config.toml
model = "sound classifier"
input = "log_mel"
targets = ["instrument"]
hidden_act = "gelu"
head_dim = 32
bias = "all"
inner_norm = false
moe = "soft"
num_experts = 16
slots_per_expert = 2
pooling = "mean"
loss = "cross_entropy"
residual_init = "scaled_by_depth"
optimizer = "adamw"
Rows from block 3 of a small sound classifier, named by matrix and row number. Rows with one number within an expert belong to one neuron, the router's apart. Each number is 128 + 24 x the weight over its row's rms, rounded and kept within 0 to 255. All counts start at 0. Numbers have three digits each.
Before each expert's rows are labels from the 100 clips, of 14976, where the router gives the expert most weight on average: "peak on" is the class under the peak; "responds to" is what is common among them. Only what is clearly more common there than usual is listed. The data: synthesized solo parts of chorales (CocoChorales).
# router: slot weights (model.blocks.3.mlp.router.weight, 32x192), inputs 0-191
# up: expert up (model.blocks.3.mlp.up, 16x96x192), inputs 0-191
# down: expert down (model.blocks.3.mlp.down, 16x192x96, transposed), outputs 0-191

# expert 2
peak on: F4
responds to: trombone; note F4; note F#4
router.4:115105121090116108136148174114142158120150137141131126138150141151101146130135101177129144107139103083082125119082122107112130123144124119121139106113090146164123161130101142155095177106130156123172134138139159124143135143167115138138169142135121129135121113136135122146149136152134126107143149163138120147123144126118138122138125132113143170093155128139125169128155149135175167183128108150121120119151099106139117134103116139090073122077098122067081128079095101166106088135097124123095104118109154083090140135109123115123116157121117144116105160116112128087093079082099113063
router.5:128081114090096095125167160101152154106138141159117151168130131137097150122148120168140157095109114100121084127077108083112086102135110118100155134154104123143108147101091120175106137116113169105156139145128177100132096113129094147129130096136140143107128128120088124162174132137141165117125151144139111155099138088097122089111094098101145155100151109125138136142135143120174162177135128158134115103139101129119119174103144105147072138130117147078112166137107083140130076135123102133096104143133140105094124157125123121122137121094117119147109152139118126147153085147129115104
up.2:109113158121145120178128118089137134084187106099112079124112131135120115151127185104123111118175120139121135101146094134153151173095153131153163092106150167102160177135136163124102133112142138131126116129135126123120140146134121154142171188103136129136130156097136112120123117098136074128147147094125123137109183194168132130140133184153135116115114132148079106115172127139110096128115125135109094162100097146140127120120129154088100163112102112094134103110114107144124119105079134125114153128127114101132128113131104131103098083136143140087119132108110104084101098134120099142
down.2:120111101119137087151130145159135144135144169121113118139142087169114162133156110146122099108120128124114099116179111162134110100180119106096129091168121096162085110101128137157091126110147153047134155109127113109125169148146129149143188151112141155102133113139147147124131159178138116078120133127149116141117168137137130121117129154130136155091107129136087170191135113110128109186102150111111116116139110157118177123113149136116103159104127123117090171117122152145105107108126088145149120110130141100144121166124055143140121093139117145113126114163127147128117131118132126146
up.3:119142137124145148127148088151114106129131118131145107134100165136123082109109162064118101122129103172126131124131153190166137154145141144177117159118153137119162109135152152102126128140107107134106123114115102135136113110119135097112134130126141117150134179155155135123103121105182120185121114107136138094139133167143126144137140131145129100156147148166125079070138111143130084075135167154108157115094139118139145099116080132141110145176121106182156144158155135106100157114162151123110126097148137167162133127115149192099144123127124105141140100133104137147143163138112097172
down.3:115108161118121145124148100119138103120111112137066118107103116159118100136133126116133147142135103118142145137142136132135117137132126149171108133107160146090157105143129129127157151132104129220107109149167113174170133145070125102153115105167110093127122104121141129134124110096116122167163154143138119109150094132127097163169108055135117095183128120077158116133095155140139115119133144162129104129114085131125130112118122155134119111145096126163115118134149129138097148128155140085135126110142127156120106089136172108076104110108138124173155113119089134173114114186105114112
up.4:184117127126104085124139125117143155123157153142110146080098131117136120139143153128132044097092114110137145147152112121115149121111104141179138134146106154152117119156150128115136157145097096134095171096115142147110176107154140126122097103117115167152138131164127115088121109114126157142138129139118108126148101119142094159150135150149119078125143157157171149119135115152119113129158112101095127119088116154127120115064117091135137106161135153133160164183139110123140139085134128128192130153148115149137137093143140120153114168134081162147126121164136087146143102112147153171
down.4:153098093161188123127133101128152143145124167126077142135108105086090111137128097140132119112120134113131120100117137105094072150160118123140135096151101169094124124093157129115089150108078088149162123117133120124147099147158156164135131145170170124124126106109122139083169115111147155074131182085127180133129104129128112149104136157130139151173144138110159144157122149120123133147156122149103103134155109139113105135128136112132147105098163134083123115096118137089124101119125134158116122153115107133103141117098133113063157135134139137095098120124145110125138119081148072098
up.5:132103111121096120114107146103192162124118160149147149112145124113112120153154125143132113073102101103093127124130133103172135123135136139151158129143090136124106120126116093129127149122105123113110132106094114123099144114131116129131112111150124112111132102140115137120138121121091137104120139117170109127136122101107111119129104122110125114111137131144157143184126145160126156143146119106102133109129134109101117127097131103130145092143165154163176167193146165116195118128160118140182146169149134160137130134196158130152172158147112165165134138163176145106153123135175211163
down.5:154142099146132156118123122139122122131106191135140135137116120090126091121114096134123107071123118109148158124079153110136071116107111116139126122142136169146092108121193126134082135077078113149139129143104145131136144123172162157143145128173135150130122121174115140137133112135137125071120173073124170163119109126134138125152137158100130102175148147141131143141123128129155132128132095166124184122119111140098077139135114154142109100113124161102133150113134132055126106124162175162123115132149122151135123101151173128140125175112091125152135118153133142139166118131127096133

# expert 13
peak on: G3; A3
responds to: tuba; note A3; note G3; note G#3
router.26:134139151140120135142131152131124135127135133131110153143165189136098128152129116145114152084117154122070108113098115140135112083153169112105118107151140149128125154131081125127138166161134132118119086116111136143115122108091127130166117146161136119162184122124146110120140122124135147130085110138184098141115112139112107115109125150102118158111133096146126145129120136130129130112160116142108169145130122118168116128093119103085103116130081131107081129103096073112104084106092099125148148150111143110100135119112105165123108098071137101123163110097104093068114124049101111087
router.27:124103168150114118152157142137150151143135163137105148088178160139116129120103101126100168114136125121129089061121098123154097103096182119094091099100129106138122131096105103113112126142124118114152108117129102100126104137115119114119126118114117144115121134165151134104098137119129106107104097111111116123137149144108142109106153144130147183164118138174126150161130145141147182133153127123141142166170130133154109097155150103110140081118141089116104131105109115092093092146080106109110133125115145080124099119092125118121097096082133103107131140126139149130121113040066124130
up.3:110141159129101128166122146154102097099100116163106121145129148130129137114169104141153139130101171115146154130097149133124151114141157126116097124131173134133162138136079150100159159133148137155107114158137134126163115116098129195148078100142172127147136159109124130128094111111131142106112137149169103124183082069122122133124124117124130127153104097131135136091132154135122103099142127118114119143103127110136149122162092094125120121096093129080085097140106094117120122126112107121158105186080098104093127115132151160094115125102162120136176104094110087132151169086137109108
down.3:130125179100097136133125134129135126186155130125169121124142177134075144110104133122166154158131127161098110131119145127138125149112125161139154163106153105135151129111063095152179113107179142129163113123156145108112108157110128109090154134167091135117123120145098133120142145117119133131064176144169145118111141146089168103158120093111159119157081125140115169129155121108123152137095154147164121118140123136132136153150169138102139117129149161116102078144133100128139079155142102103134129103149136158125147083135152081134086118117126114118150147132142134124122158184121135129
up.4:122124165115148163138105134158114081138083124101123077132119140130199110107137125126151129123133109112113119120115113142133141116120140143130122113114170140161173100188186148115115107102106146131096132157105151132112117123111183143124142139140122100137126150126137117149112119108150139109183135162117107108114145119098118142140131127145120124156115176113152122098136127124124140104125121131091155138108122110070076139078109188078137125117134124097129083118117072148159171102127147158123120123111112122148117088144161121104172079151129154128108101114134111141134157191143152098
down.4:121120124115141102120104116134098112108133095145111095122105145140155098122122110145133106169108138106097122116138158093157116110135134132146134143127148163108143105141138116152111141102111160104081132134141116154114137160104113089062127101151137107123134145100105134154152135088101115085165122164078122156096131138140093171139112101144133100173146139157178117078131157132105133099109131125079144156120093109108097142099116131125137168123139101150158122125178138101153153103179119176133107155095108170148125116158140114106114085083112105169142132122152154143097133153181152133
up.5:153127069154118147065120107143120128143129137130121140079122155149115089106128152111122107108148145154135109138143105140133119063114098109131100139135116094092108111109124101153170114140145101117113108110121118140112125104095080097099148114118136128147121107148162134102124125105137101138089103107115152130137152144107118105130111131136076095124129099151131154114107099160092132154116107103138119128137120183137166158150138123184144120189142177153192159135172160125151144165170146157163145153157146151160083135140127122147148114139148145146115144141129144164145149114152169143
down.5:143128142151130090117126152143137130134132183138119104096116148066129119150164155123113088112116122104128149110143112165132135119139123132121106132142160121126153154138121100120160128103169115118090179122111143198131181097085113087136140126094145113122097156091150137129110077116134110173121081136137131097134135136151102148151155137182127141097176142122137143079124143166135111111145136094093133113124122153148179124118122139145121148153123099113159123152161116107129182076108101129149129119125134132102119104110130185116115094169191138133142156123151153133112149142150128117
up.6:144149123163121178147102117179131109111107134129133121131104139116138113137160153107175132107103144118125161120089156146145145140150140126182117133141120130144167123135117145102169138093134132189103100158105124119149091108116112155137122097142156117125146176118138108155100104109144166157111123165172116106180089115096112149122105107151135098120157108126146141100137171134138112108134145122105145116099128136091135105154095148147087115103077140091160067163107108114109130123138127124149084154103119121110146153109136107091125158135127114128149101081082100142162131133148094077
down.6:117105141096083144160103140108109114127141116117175115154168149164094127131116160125182166136116120144109131199135110135112103139158127142181169136110103129147182130130095127159162116147165109112143105145170135084083128140109141112084138104158120124130132137141088083150175116141104119143109163139118112141068111137113143100144139108108125090161113121114126145118131148125151122110164148160156134116141134120108088171109168144104150135131111167131111126090161121116157123172168136122155125120143126169137161140145148117140127139082119116148133135109180169117139143163129136124

# expert 12
peak on: C5; C#5
responds to: note C5; oboe; note C#5; viola
router.24:126094106177124109071158116087162137134118101156131162123093128145157120116096067107152091110141104080127156122101126107099150119139086125150165099102072155098114126149158086118152133116116091089107118119132120153142145149117133145167157119119114103173148110171152133116128117124114102087146136098133188139105135124153125132169140131134117081109116148148169144138166106152120085110136138109120112157125103088176146119155123127134142108116108127096149142136111082132143154114089133138136152122099120086102112077149107144144122128141091155115102149138115090131121100122135130120
router.25:151087129102162107114141115128123111138136145111141138150139131113158107116155120112118137105119099094133115126122116147156125108089174081041104135089091107078111092161155112109122112103139121137118151114103125161115149096086157124133159122121134136153126121143127098140119117121169123138130112125101114079138144124173121117179156157107109134078139165117118090089121123149127147126164118135128167136100150127144137123141113111114154176133126106129127166161134118105089107106091144105150107126125121115123088078098114156116137102115075109081138103143120119121104092079076094121
up.3:131155142125123180109099112096179137129135121129134165142128141117101155158158147125126180100153107154142128152132122079157120128106116143165182129093149148129159104101115146183098108159134140135175145150111137079132103089149103106104120120159146097108104133072101121161147146159111126129131131162166114139163147114097129103092118120101112136133105105118113157178137195099151137133098140175132110148125110098114093162134153080152088130132116149121138110134117122114115103119137165141139111134113118114113161143107151128096110123123132109157128178095099134141171148121105111106
down.3:185161135090125136136101103119095121136151153092194085163148118157134156116142113108130124094102115121149140130082129156122142166109144133127131110143164087161111150137136121139140114084178126129118132103121095118139129135160137129104112105119125180119102132190136133117124099202118132147105109113163128102124125087129143121144130122138094114076115107147102129128104119132139123116155166138104169107117151125109136132076107140108103114112102175136089157121114134109099102107114098111108150081134135153100140128086131169156145192148123134145139118162100124115152153138093138126
up.4:146082124124141091101114129060191108130178096157141147117105159145108138128138106130118108128163141120148160141154161117133152135140131128177186133129132160102152134107088168164117112130153115108123133127120127138143108117145047132146142143088144120136136124126135111137138141129113109131159111147125100134109121124118125123074114099143130103062168079152120137129139073118097082132090121109140098107145099106114112148149121135130121159125126172143182129111144158145146133126163120180138152139138125137151114128147128102154115153154164152138127198124123137155142135109147149111
down.4:139167177088126145138103135100127131100123108112147050156137166153150156156146155144127121105119100153131135155108118120106113135100125127101137108110151136179158120133171116097080119099137120138106117127112123123086119159149119128118117159145119143154153153120136105088099129137132138099148120158107103132082104100140101125125113130133130086139131108127109130095151119122153136075139127138060166150120177139111113128063123152107145172138116122131122119130156100136105091058106154129129112158097119133135176087140169144134113175115135131120109103115107116109079157125106154137
up.5:106127120132095135149120121167113138151108153114115085133159159121134122091113191140159129140126152151185110114102107144135112110107138142083102108157107098117077056136141066119139130144111130100121116105116134142138157121110117141133110119157090100095103100117067127119131108140156128166122130145145132119133128179112134158162154132135123128147121130120146108121139157128128209128125122148130161147113146145074151131112131151145149107171167106108140103178092118122146150085123132144158130130116102095110145146143079105096129084121074132113118100111147110116114095115135143121
down.5:151122139073136155126116124147136134135158166127125103119130150124084123126104145141109125119114139181133107104150112145132062101118109149134116175160124069101111100095062125148145137102109149114100158134099112155157075131115094082130122127129092108105083125151137143152119120117124127151077085210152136106135150144102151123161115091136141125145134135137123154141115127095165166131117127108144145106145107144132175131098134141133121122159119141140156123143140148085159148122132074124124158101152136162167115119145099120177127122158133101118120152180139126105144114151134140126
up.6:114069132131112074134118143073175138142187104162109144104140188161117136122130096152116116128155152124150143116142142108118151160156099124179181139123144159110142151111066156134124110132138122100129117123126116142144121117147056128150132157077142123108145112111081116123134127136123101106162115124109102123106108129122129141097134116135124122081171069164125147105142066123112108130101095112130090121123097113137115126138117124121130113106132148118185120102111153143141127125129139180142149153124111119126119111148114073141119151135162135146130184128131115154129141098148146099
down.6:144140178094135126148109130103122105093139102125135062176113172172143117155133131138147127140118110138133094156130106093116110115099120132119146121098151145167134122133165133127076126075139147150127131138128154103121129142113106119110131162169119116132144140117146130148136171137133126087147140179097121138104131122150113131131110106100127108153142108138109124116159120102158152079119098147065138154147161119099095155064121169100125179112117120113129101115169121151116086087104150146132101176091145124149159080135163117152118114095108105124106129112117111111080129111092122145