config.yaml
n_mels: 40
input: "log_mel"
win_length: 400
norm: "layernorm"
num_experts: 16
expert_mlp_ratio: 0.5
optimizer: "adamw"
beta1: 0.85
eps: 1e-08
epochs: 63.9
warmup_steps: 390
Rows from expert 15 of block 3, named by matrix and row number. Rows with one number belong to one neuron. Each number is 128 + 24 x the weight over its row's rms, rounded and kept within 0 to 255. All counts start at 0.
# up: expert up (model.blocks.3.mlp.up, 16x96x192), inputs 0-191
# down: expert down (model.blocks.3.mlp.down, 16x192x96, transposed), outputs 0-191
up.58 [142 126 107 131 130 141 106 135 129 120 139 135 134 147 186 138 148 164 106 125 129 107 167 126 118 146 146 138  97 130 103 117 155 108 107 144 142 145 132 160 124 106 115 142  95 141 136 152 128 115  99 150 151 117 125 134 131 128 134 135 157 171 117  86 108 119  66 103 138 105 148 133 110 146 165 155  92 100 141 119 168  62 154 135 135 102 156  98 119 115 125 138 138 148 129 104 142 104 124 164 136 114 116 118 163 127 128 108 138 152 144 130 137 115 150  64 134 135 139 144 130 108 161  85 115 135 154 163  64 148 131 164 121 147 154 152 118 148 127 193 148  89  63 152  61 146 161 102 143  61 130  97 106 144  80 113 118 109 140 142 122 101 147 137 159 117 126 129 127 132 113 145 118 122 134 128 122  77 116 117 133 125 153 136 140 127  96 128 157 105 138 182]
down.58 [144 130 159 132 102  92 136 142 109 146 120 144 129 178 136 109  90 134 143 111 144 102  81 125 148 135  84  88 125  99 111 146 110 101 123 126 101 105 139  91 138 121 160 107 140 141 146 167 168 151 106 109  80 118 110 114  83 128 152 164 122  93 126 159 125 128 129 126  96 127 151 144 153 119 110 122 141 139 107 152 159 115 161 158  93 117 131 143 101 142 112 106 115 112 133 112  87 167 112 153 109 141 127 140 146 147 117 131 134 133 104 120 152 165 104 135 149 117 117 132 140 125 149 113 158  93 171 133 102 118  64 118 144 159 113 146 187 178 129 133 120 128 155 143 107 119 129 106 149 102 120 135 147 120 104 134  94  78  91  69 100 139 138 149 100 114 145 146 114 111 113 156 201 162 117 131 154 171 159 137 174 140 157 103 128 130 114 167 150  96 134 134]
up.59 [112  94  99 148  99 145 140 154 122  67 116 102 107 111 113 143 111 101 143 146  85 136 121 144 148 140 145 124 137 157 146 149 129  64  80 109 150 112 162 127 146 110 105 112 129 130 137 129 149 119 181 141  96 179 181 107 149 152 153  86 139 155 125 112 123 133 139 172 129 125 119 153 119 150 118 116 143 148 150 127  97 142  88 124 153 162 126 120 153 184 131 154 126 112 106 117 131 111 139 126 117 123 121 110 146 125 141 122 131 139 166 128 113 132 155 114  64 142 122 117 126 117 103 125 230 147 159 171 133 155 146 127 128 146 145 124 103 128 165 118 107 181 122 110 137 140 103 120 134  97 130 135 132 133 167 106 100 128 154 143 124 115 155 127 118 135 153 143  79 131 106 109 125 123 156 135 132 176 135 128  76 143 120 103 148  93 126 178 107 108  95 128]
down.59 [125 132  90 190 124  91  94 159 143 131 108 149 122 101 123 144 123 173 133 134 115 104 149 123 125 148 112 125 129 104 142 141 119  74 140  96 124 163 117  65 117 149 102 149 131 124 118 114 150 136 141 153 104 140 145 138 146 133 120 146 134 158 135 145 124 131 129 124  96 114 122 122 213 134 140 157 164 177 138 135 131 147 115 129 146 121 100 106 105 102 113 135 155 124 124  95 119 156  95  91 148 148 158 152 114 171 129 147  93 161 161 106 128 150 106 122 124 132 161 118 132 120  85 140 127 122 139 152  92  98 163 115 131 112 121 107 108 122  96 153 116 140 129 156  92 112 138 108 128 111  99  94  99 114 154 104  96 148 108  92  94 161 108 191 127 147 116 128 105 112  94  99 102  98 103  65 133 152 153 130 114 135  96 132 154 158 119 155  98 113 187 131]
up.60 [132 149 111 144 128  80 114 122 127 154 118 152 134 134 147 117 123 129 127 122 143 137 128 109  79 163 136 115 138 115 123 115 128 148 130 110 103 121  96 107 142 153 116 136 142 121 141 123 100 136  64 125 129  18  73 135 161  42 126 142  92 146 153 136 153 122 142  74  99 112 135 121 155  81 104 123 198 152  95 149 138 115 108 140 146 128 104 140 113 112 116 121 116 122 124 160 124 125 104 119 123 127 159 180 122 136 132 140 140 121 132 144 119 127  93 142 141 155 149 118 101 135 141 175 118 113 135 112 131 123 115 120 115 124 121 125 122 147 151 141 111 131 143 152 133 116 159 122 110 173 128 137 127 102 129 171 140 120 101 132 135 157 142 162  90  92  96 115 137 131 163 102 142 150 127  99 100  50 115 131 137 161 119 133 109 145 148  71 133 150 140 107]
down.60 [146 118  97 164 145 106 104 137 123 121 142 159 105 116 106 136 141 181 190 148  70 129 132 115 124 140 143 133 150 139 163 118 102 105 135  71 151 103 108  75 128 143  92 157 127 102  92 109 116 122 124 170 137 109 148 123 142 148 138 140 119 140 162 124 148 147 120 131 145 121  62 125 140 139 165 131 175 162 136 127 117 190 151 127 141 146 117 159 125 135 146 160 169  98 129 164 130 109 116  72 124 119 151 167 119 127 157 126  94 118 175 104 119 147 112 136 129 125 140 118 131 130 120 156 140  85 123 108 170 151 142 108 113 113 165 102 108  88 146 153  90 107 142 133 145 118 142 130 129 116 120 109 120 118 161  78 128 162  71 131 119 139 109 142 118 114  98 126 128 123 138  79 116 118 151  88 102 118 150 106 124 136  75 109 121 140 158 129  83  99 125 124]
up.61 [134  77 124 157 121 123 119 140 143 144 124 159 132 158 133 142 133 133 163 141  88 156 120 189 115 129 120 127 123 127 147 150 130 124 112  97 106 141 176 112 136 119 152 160  98 107 122 143 144 194 143  77 145 125 157  98 105 160 131 159 146 117 114 169 122 121  81 173  96 163 121 143 122 100 145 121 143 138 113 145 125 116 139  43 108 184 109  47 151 159 118 139 155 118 122 146 101 175 163 122  97 126 133 145  89  89 140 135 152 121 151 137 170 144 100 123  86 102 124 134 102 119 127 129 161 138 153 130  91 126 107 128 119 125 142 143 127 143 172 178 123 151 128 119 100 125 121 112 125 115 113 128 114 143 156 126  99 111 139 121 130 129 130 136 142  68 141 102 106 165 119 151 141 148 146 100 123 158 153 147 130 141 139 115 112 135 112 139 103 125 130 166]
down.61 [169 140 111 140 148 144 127 128 109  76 146 145 134 115  89 110 127 119 153 117 145 113 106 139 120 114 169 101 128 158 141 141 160 133 131 118 173 137 120 131 139 132  86 101  90 123 123 118 135 159 120 164 155 134 126 106 107 164 101 125 156 159 105 149 159 130 117 142 119 124  76 100  86 101 136 160 144 142 118 100 121 166 112 130 143 123 140 186 139 115 144 137 179 108 129 158 113  94 161 113 110 121 149 179 137 115 146  91 101 140 131 117 122  84  91 139 110 139 130 153 127  96 166 115 108 124 104 110 179 137 110 116  90 145 147 126  99  55 141 113 101 128 179 157 180 145 117 162 105 145 137 139 153 146 177  95 121 140 104 136 134 124 118 115 155 103 134 136 120 149 107  96 102 170 147 127  91 132 100 118  98 136  98 124 150 122 167 145  90 147 161 118]
up.62 [129  78 114 120 125 111 126 128 198 157 166 100 139 160 110 110 118 114 176 148  95 128 150 156 159 139 136 158 121 155 107 148  90  93 131  66 111 134 122  79 172 156 112 149 105 118 120 184 116 144 161 138 146 171 187 131 118 168 132  89 172 115 106 153 120 143  88 158 135 107 146 104 116 110 132 125 109 139 116 123 148 158 128  69 167 151 116  92 147 180 128 146 145  95 105 134 134 148 119 148  97 128 104 124  94  91 135 103 110 117 161 140 149 148 143 142 103 144 165 111 152 151 143 155 160 154 151 105 136 147 137  92 139 148 121 121 127 136 141 125 143 152 107 141 127 110 122 110 105 147 106 113 104 141 113 164 109 130 133 142 168 144 142 131 120 119 115 112 147 143 161 112 151 145 129 104  94 170 128  84 127 143 122 133 155  95 104 147 104 134 139 113]
down.62 [107 183 154 149 149 147 108 134 100  98 157 150 120  75 130 118 175 145 119 102 129 141 161 158 124 137 149 134 134 141 148 144 134  91  88 122 145 127 134 120 123 115 107  56 150 101  77 100 115 153 155 111 201 163 120 145 173 125 102 105 122 137 158 132 142 101 103 158 139 144 131  98 113 124 113 158 135 167 139 107  82 146 124 138 145 157 113 130 137  99 125 116 132 139 152 147 150 103 172  92 119 123 134 187  99 127 156 125 102 109 177 149 113 119  86 139 103 120 110 136  88  91 154 136 131 129 128 143 157 153 111 140  69 124 163 103 118  86 114 112 106 118 111 120 162 123 140 125  94  97 124 125 115 121 148 114 113 124  64 108 124 120 113  99 125 112  91  87 115 113 101 130 121  89 133 143 137 156 119 140 115 145 122 119 144 139 130 120  87 115 117 146]
up.63 [129 123 121 117 145 173 110 100 138  94 174 171 119 144 158 139 151 163 129 155 124 152 166 107 134 121 149 140 114 153 105 143 177 115  97 102 134 116 121 132 133 144 138 156 109 137 143 171 107 107 114 154 103 133 125 149 158 143 126 116  85 152 120 116  63 123  92 123 143 107 120  89 111 109 174 182 115 159 141 108 122 114 133 135 130 139  95  76 112 103  97 137 128 148 131 128 145  90 132 166 110  93  97 105  71 121 145 109  81 147 149 118 126 139 132  80 141 116 136 138 147 121 131 126  99 139 116 121 119 130 156 117 137 132 113 104 138 136 110 165 133  76 135 171 108 123 197 110 144 130 112 143  99 161 103 138 144 124 137 186 182 152 162 121 148 125 110 117 120 138 126 108  88 107 133 117 103 132 123 129 124 125 134 156 136 149 156 116  88 141 172 182]
down.63 [103 135 164 117 111 105 139 148 134 141 117 120 143 147 111 116 210 163 122 140 173 113  98 130 119 145  87 109 110 110 192 135 137 133 154 108 158 150 133 102 128 119 116 100 139 107 129 144 134 130 141  91 135 102 120 131  96  99 174 154 129 125 180 139 103 118 116 120 178 122 134 129 127 117 117 119 112 100 118 114 139 129 142 100 110 127 135 115 139 163 127 137 134  76 120 146 102 119 122 109 128 154 129 149 151 144 180 101 133 133  55 122 142 128  92 116 129 160  98 123  98 142  96 112 141 119 140 117 116 105 138 116 138 115 193 135 166 142 185 154 143 151 164 106 107 134  95  98 182 119 130 135 147 154 134 120 107 167 141  69 101 113 118 136 160 129 156 154 123 132 117 126 146 203  92 147 136 141 116 118 167 129 143 127 123 130 127 136 132  86  92 128]
up.64 [105 117 152  95 117 138 153  82 163 148 132 139 139 141 107 139 113 113 147 125 130 148 149 131 132 103 138 169 127 125  91 152 118 137 111 124 137 117 137 111 138 158 159 121 115 128 126 143  84 124 136 127 129 161 120 157 133 152 108 127 142 107 108 128  82 110  93 124 118  90 125  88 122 144 113 156  87 125  95  99 139 117 107 119 129 145 115 106 119 122 110 104 114 130 135 124 154 145 114 125  96 102  87  95  83  72 104 146 115 129 114 131 147 124 142 158 132 121 147 132 154 169 141 128 121 143 113 112 168 111 120 126 154 119 122 140 157 137 110  97 138 127 129 188 119 142 179 138 123 134  97 173 117 113 149 220 167 120 132 136 187 144 144 102 130 161 128 135 147 171 197 114 147 129 126 139 134 155 152 129 136 137 123 177 143 122 130 141 118 172 226 124]
down.64 [138 123 182  94 140 140 138 128 154 111 116 150 128 132 130 142 184 180 158 108  93 165 169 177 133 126  85 146 138 107 125 143 123 109 102 127 150 141 107 145 147 171 135 115 125 131 124 161 116 171 121 116 154 140 116 152 180 132 119  77 128 105 124 140  97 101 114 133 157 128 167 108  83 131 138 140 114 156 122 113  69 127 113 132 143 135  91  66 123 105 122 104 164 116 125 110 173 115 146 113 112 110  95 136 114  95 118 122  96 138 138 161 127 173 118 134 133 114 114 136 141 137 118 135 102 160 164 112 140 109  92 122 123 115 156 101 169 128 120 114 141 113 114 142 146  91 129  74 121  81 162 129  84 122 175 122 117 119 132  81 169 123  95  82 125 119 118 123 133 151 132 127 159 146 127 164 161 146 111 138 147 142 177 143 124 130 135 120  83 130 113 124]
up.65 [137  88 108  96 104  97 139 168 159 144 125 140 142 130 122 133  95 142 142 157 134 118 117 139 127 125 109 174 139 149 109 125  91 121 161 117 122 104  90  96 127 113 153 160 149 122 107 125 103 149 134 145 146 105 136 113 112 104 139 103 145 124 142 164 171 170 158 139 133 149  85 126 120 108 141 109 180 124 122 112 150 154 148  84 105 132 112 114  97 116 201 126 152 166 149 136 158 136 129 126 131 179 160 132 118 115 114 135  77 120 150 149 108 152 112 139 125 138 149 133 129 124  97 113 153 160 176 101  92 147 121 118 127 131 100 143 161 133 137  86 156  93 117 110 135 123 103 128  50 111 139 105 120  57 129 110 140 142 123 147 156 155  94 131 107  79  90  99 130 164 133 125 148 108 123  90 131  97 128 120 133 149 120 125  88 171 149 103 111 139 107 100]
down.65 [132 137 116 120 134 149 135  92 118 128 161 102 116 142 154 122  97  77 139 179  86 163 104 133 130 114 168 117 111 173 109 108 109 156 140 123 177 121 146 143  99 120 140 136 128 139  80 133 146  96 113 111  62 123 132  97  82 131 154 128 106 130 178 118 131 174 146 104 103 144  94 134 168 140 145 121 149 131 128 130 121 110 141 145 100 110 154 161 146 153 143 142 146 128 143 109  76 190 125 182 138 133 125 113 143 156 118 116 138 107 145 113 129 115 130 118 132 147 127 112 146 138 122 121 157 104 125 143 153 185 154 131 166 148  79 172 116 148 131 118 167 164 121 107 141 186 117 160 123 118 123 121 123 133 111 121 112  92 136 141 115 165 161  88 155 109 139 127 131 126 141 129 125 136 176  97 113 131 116 126  89 148 128 119 159 140  62 118 155 119 124 161]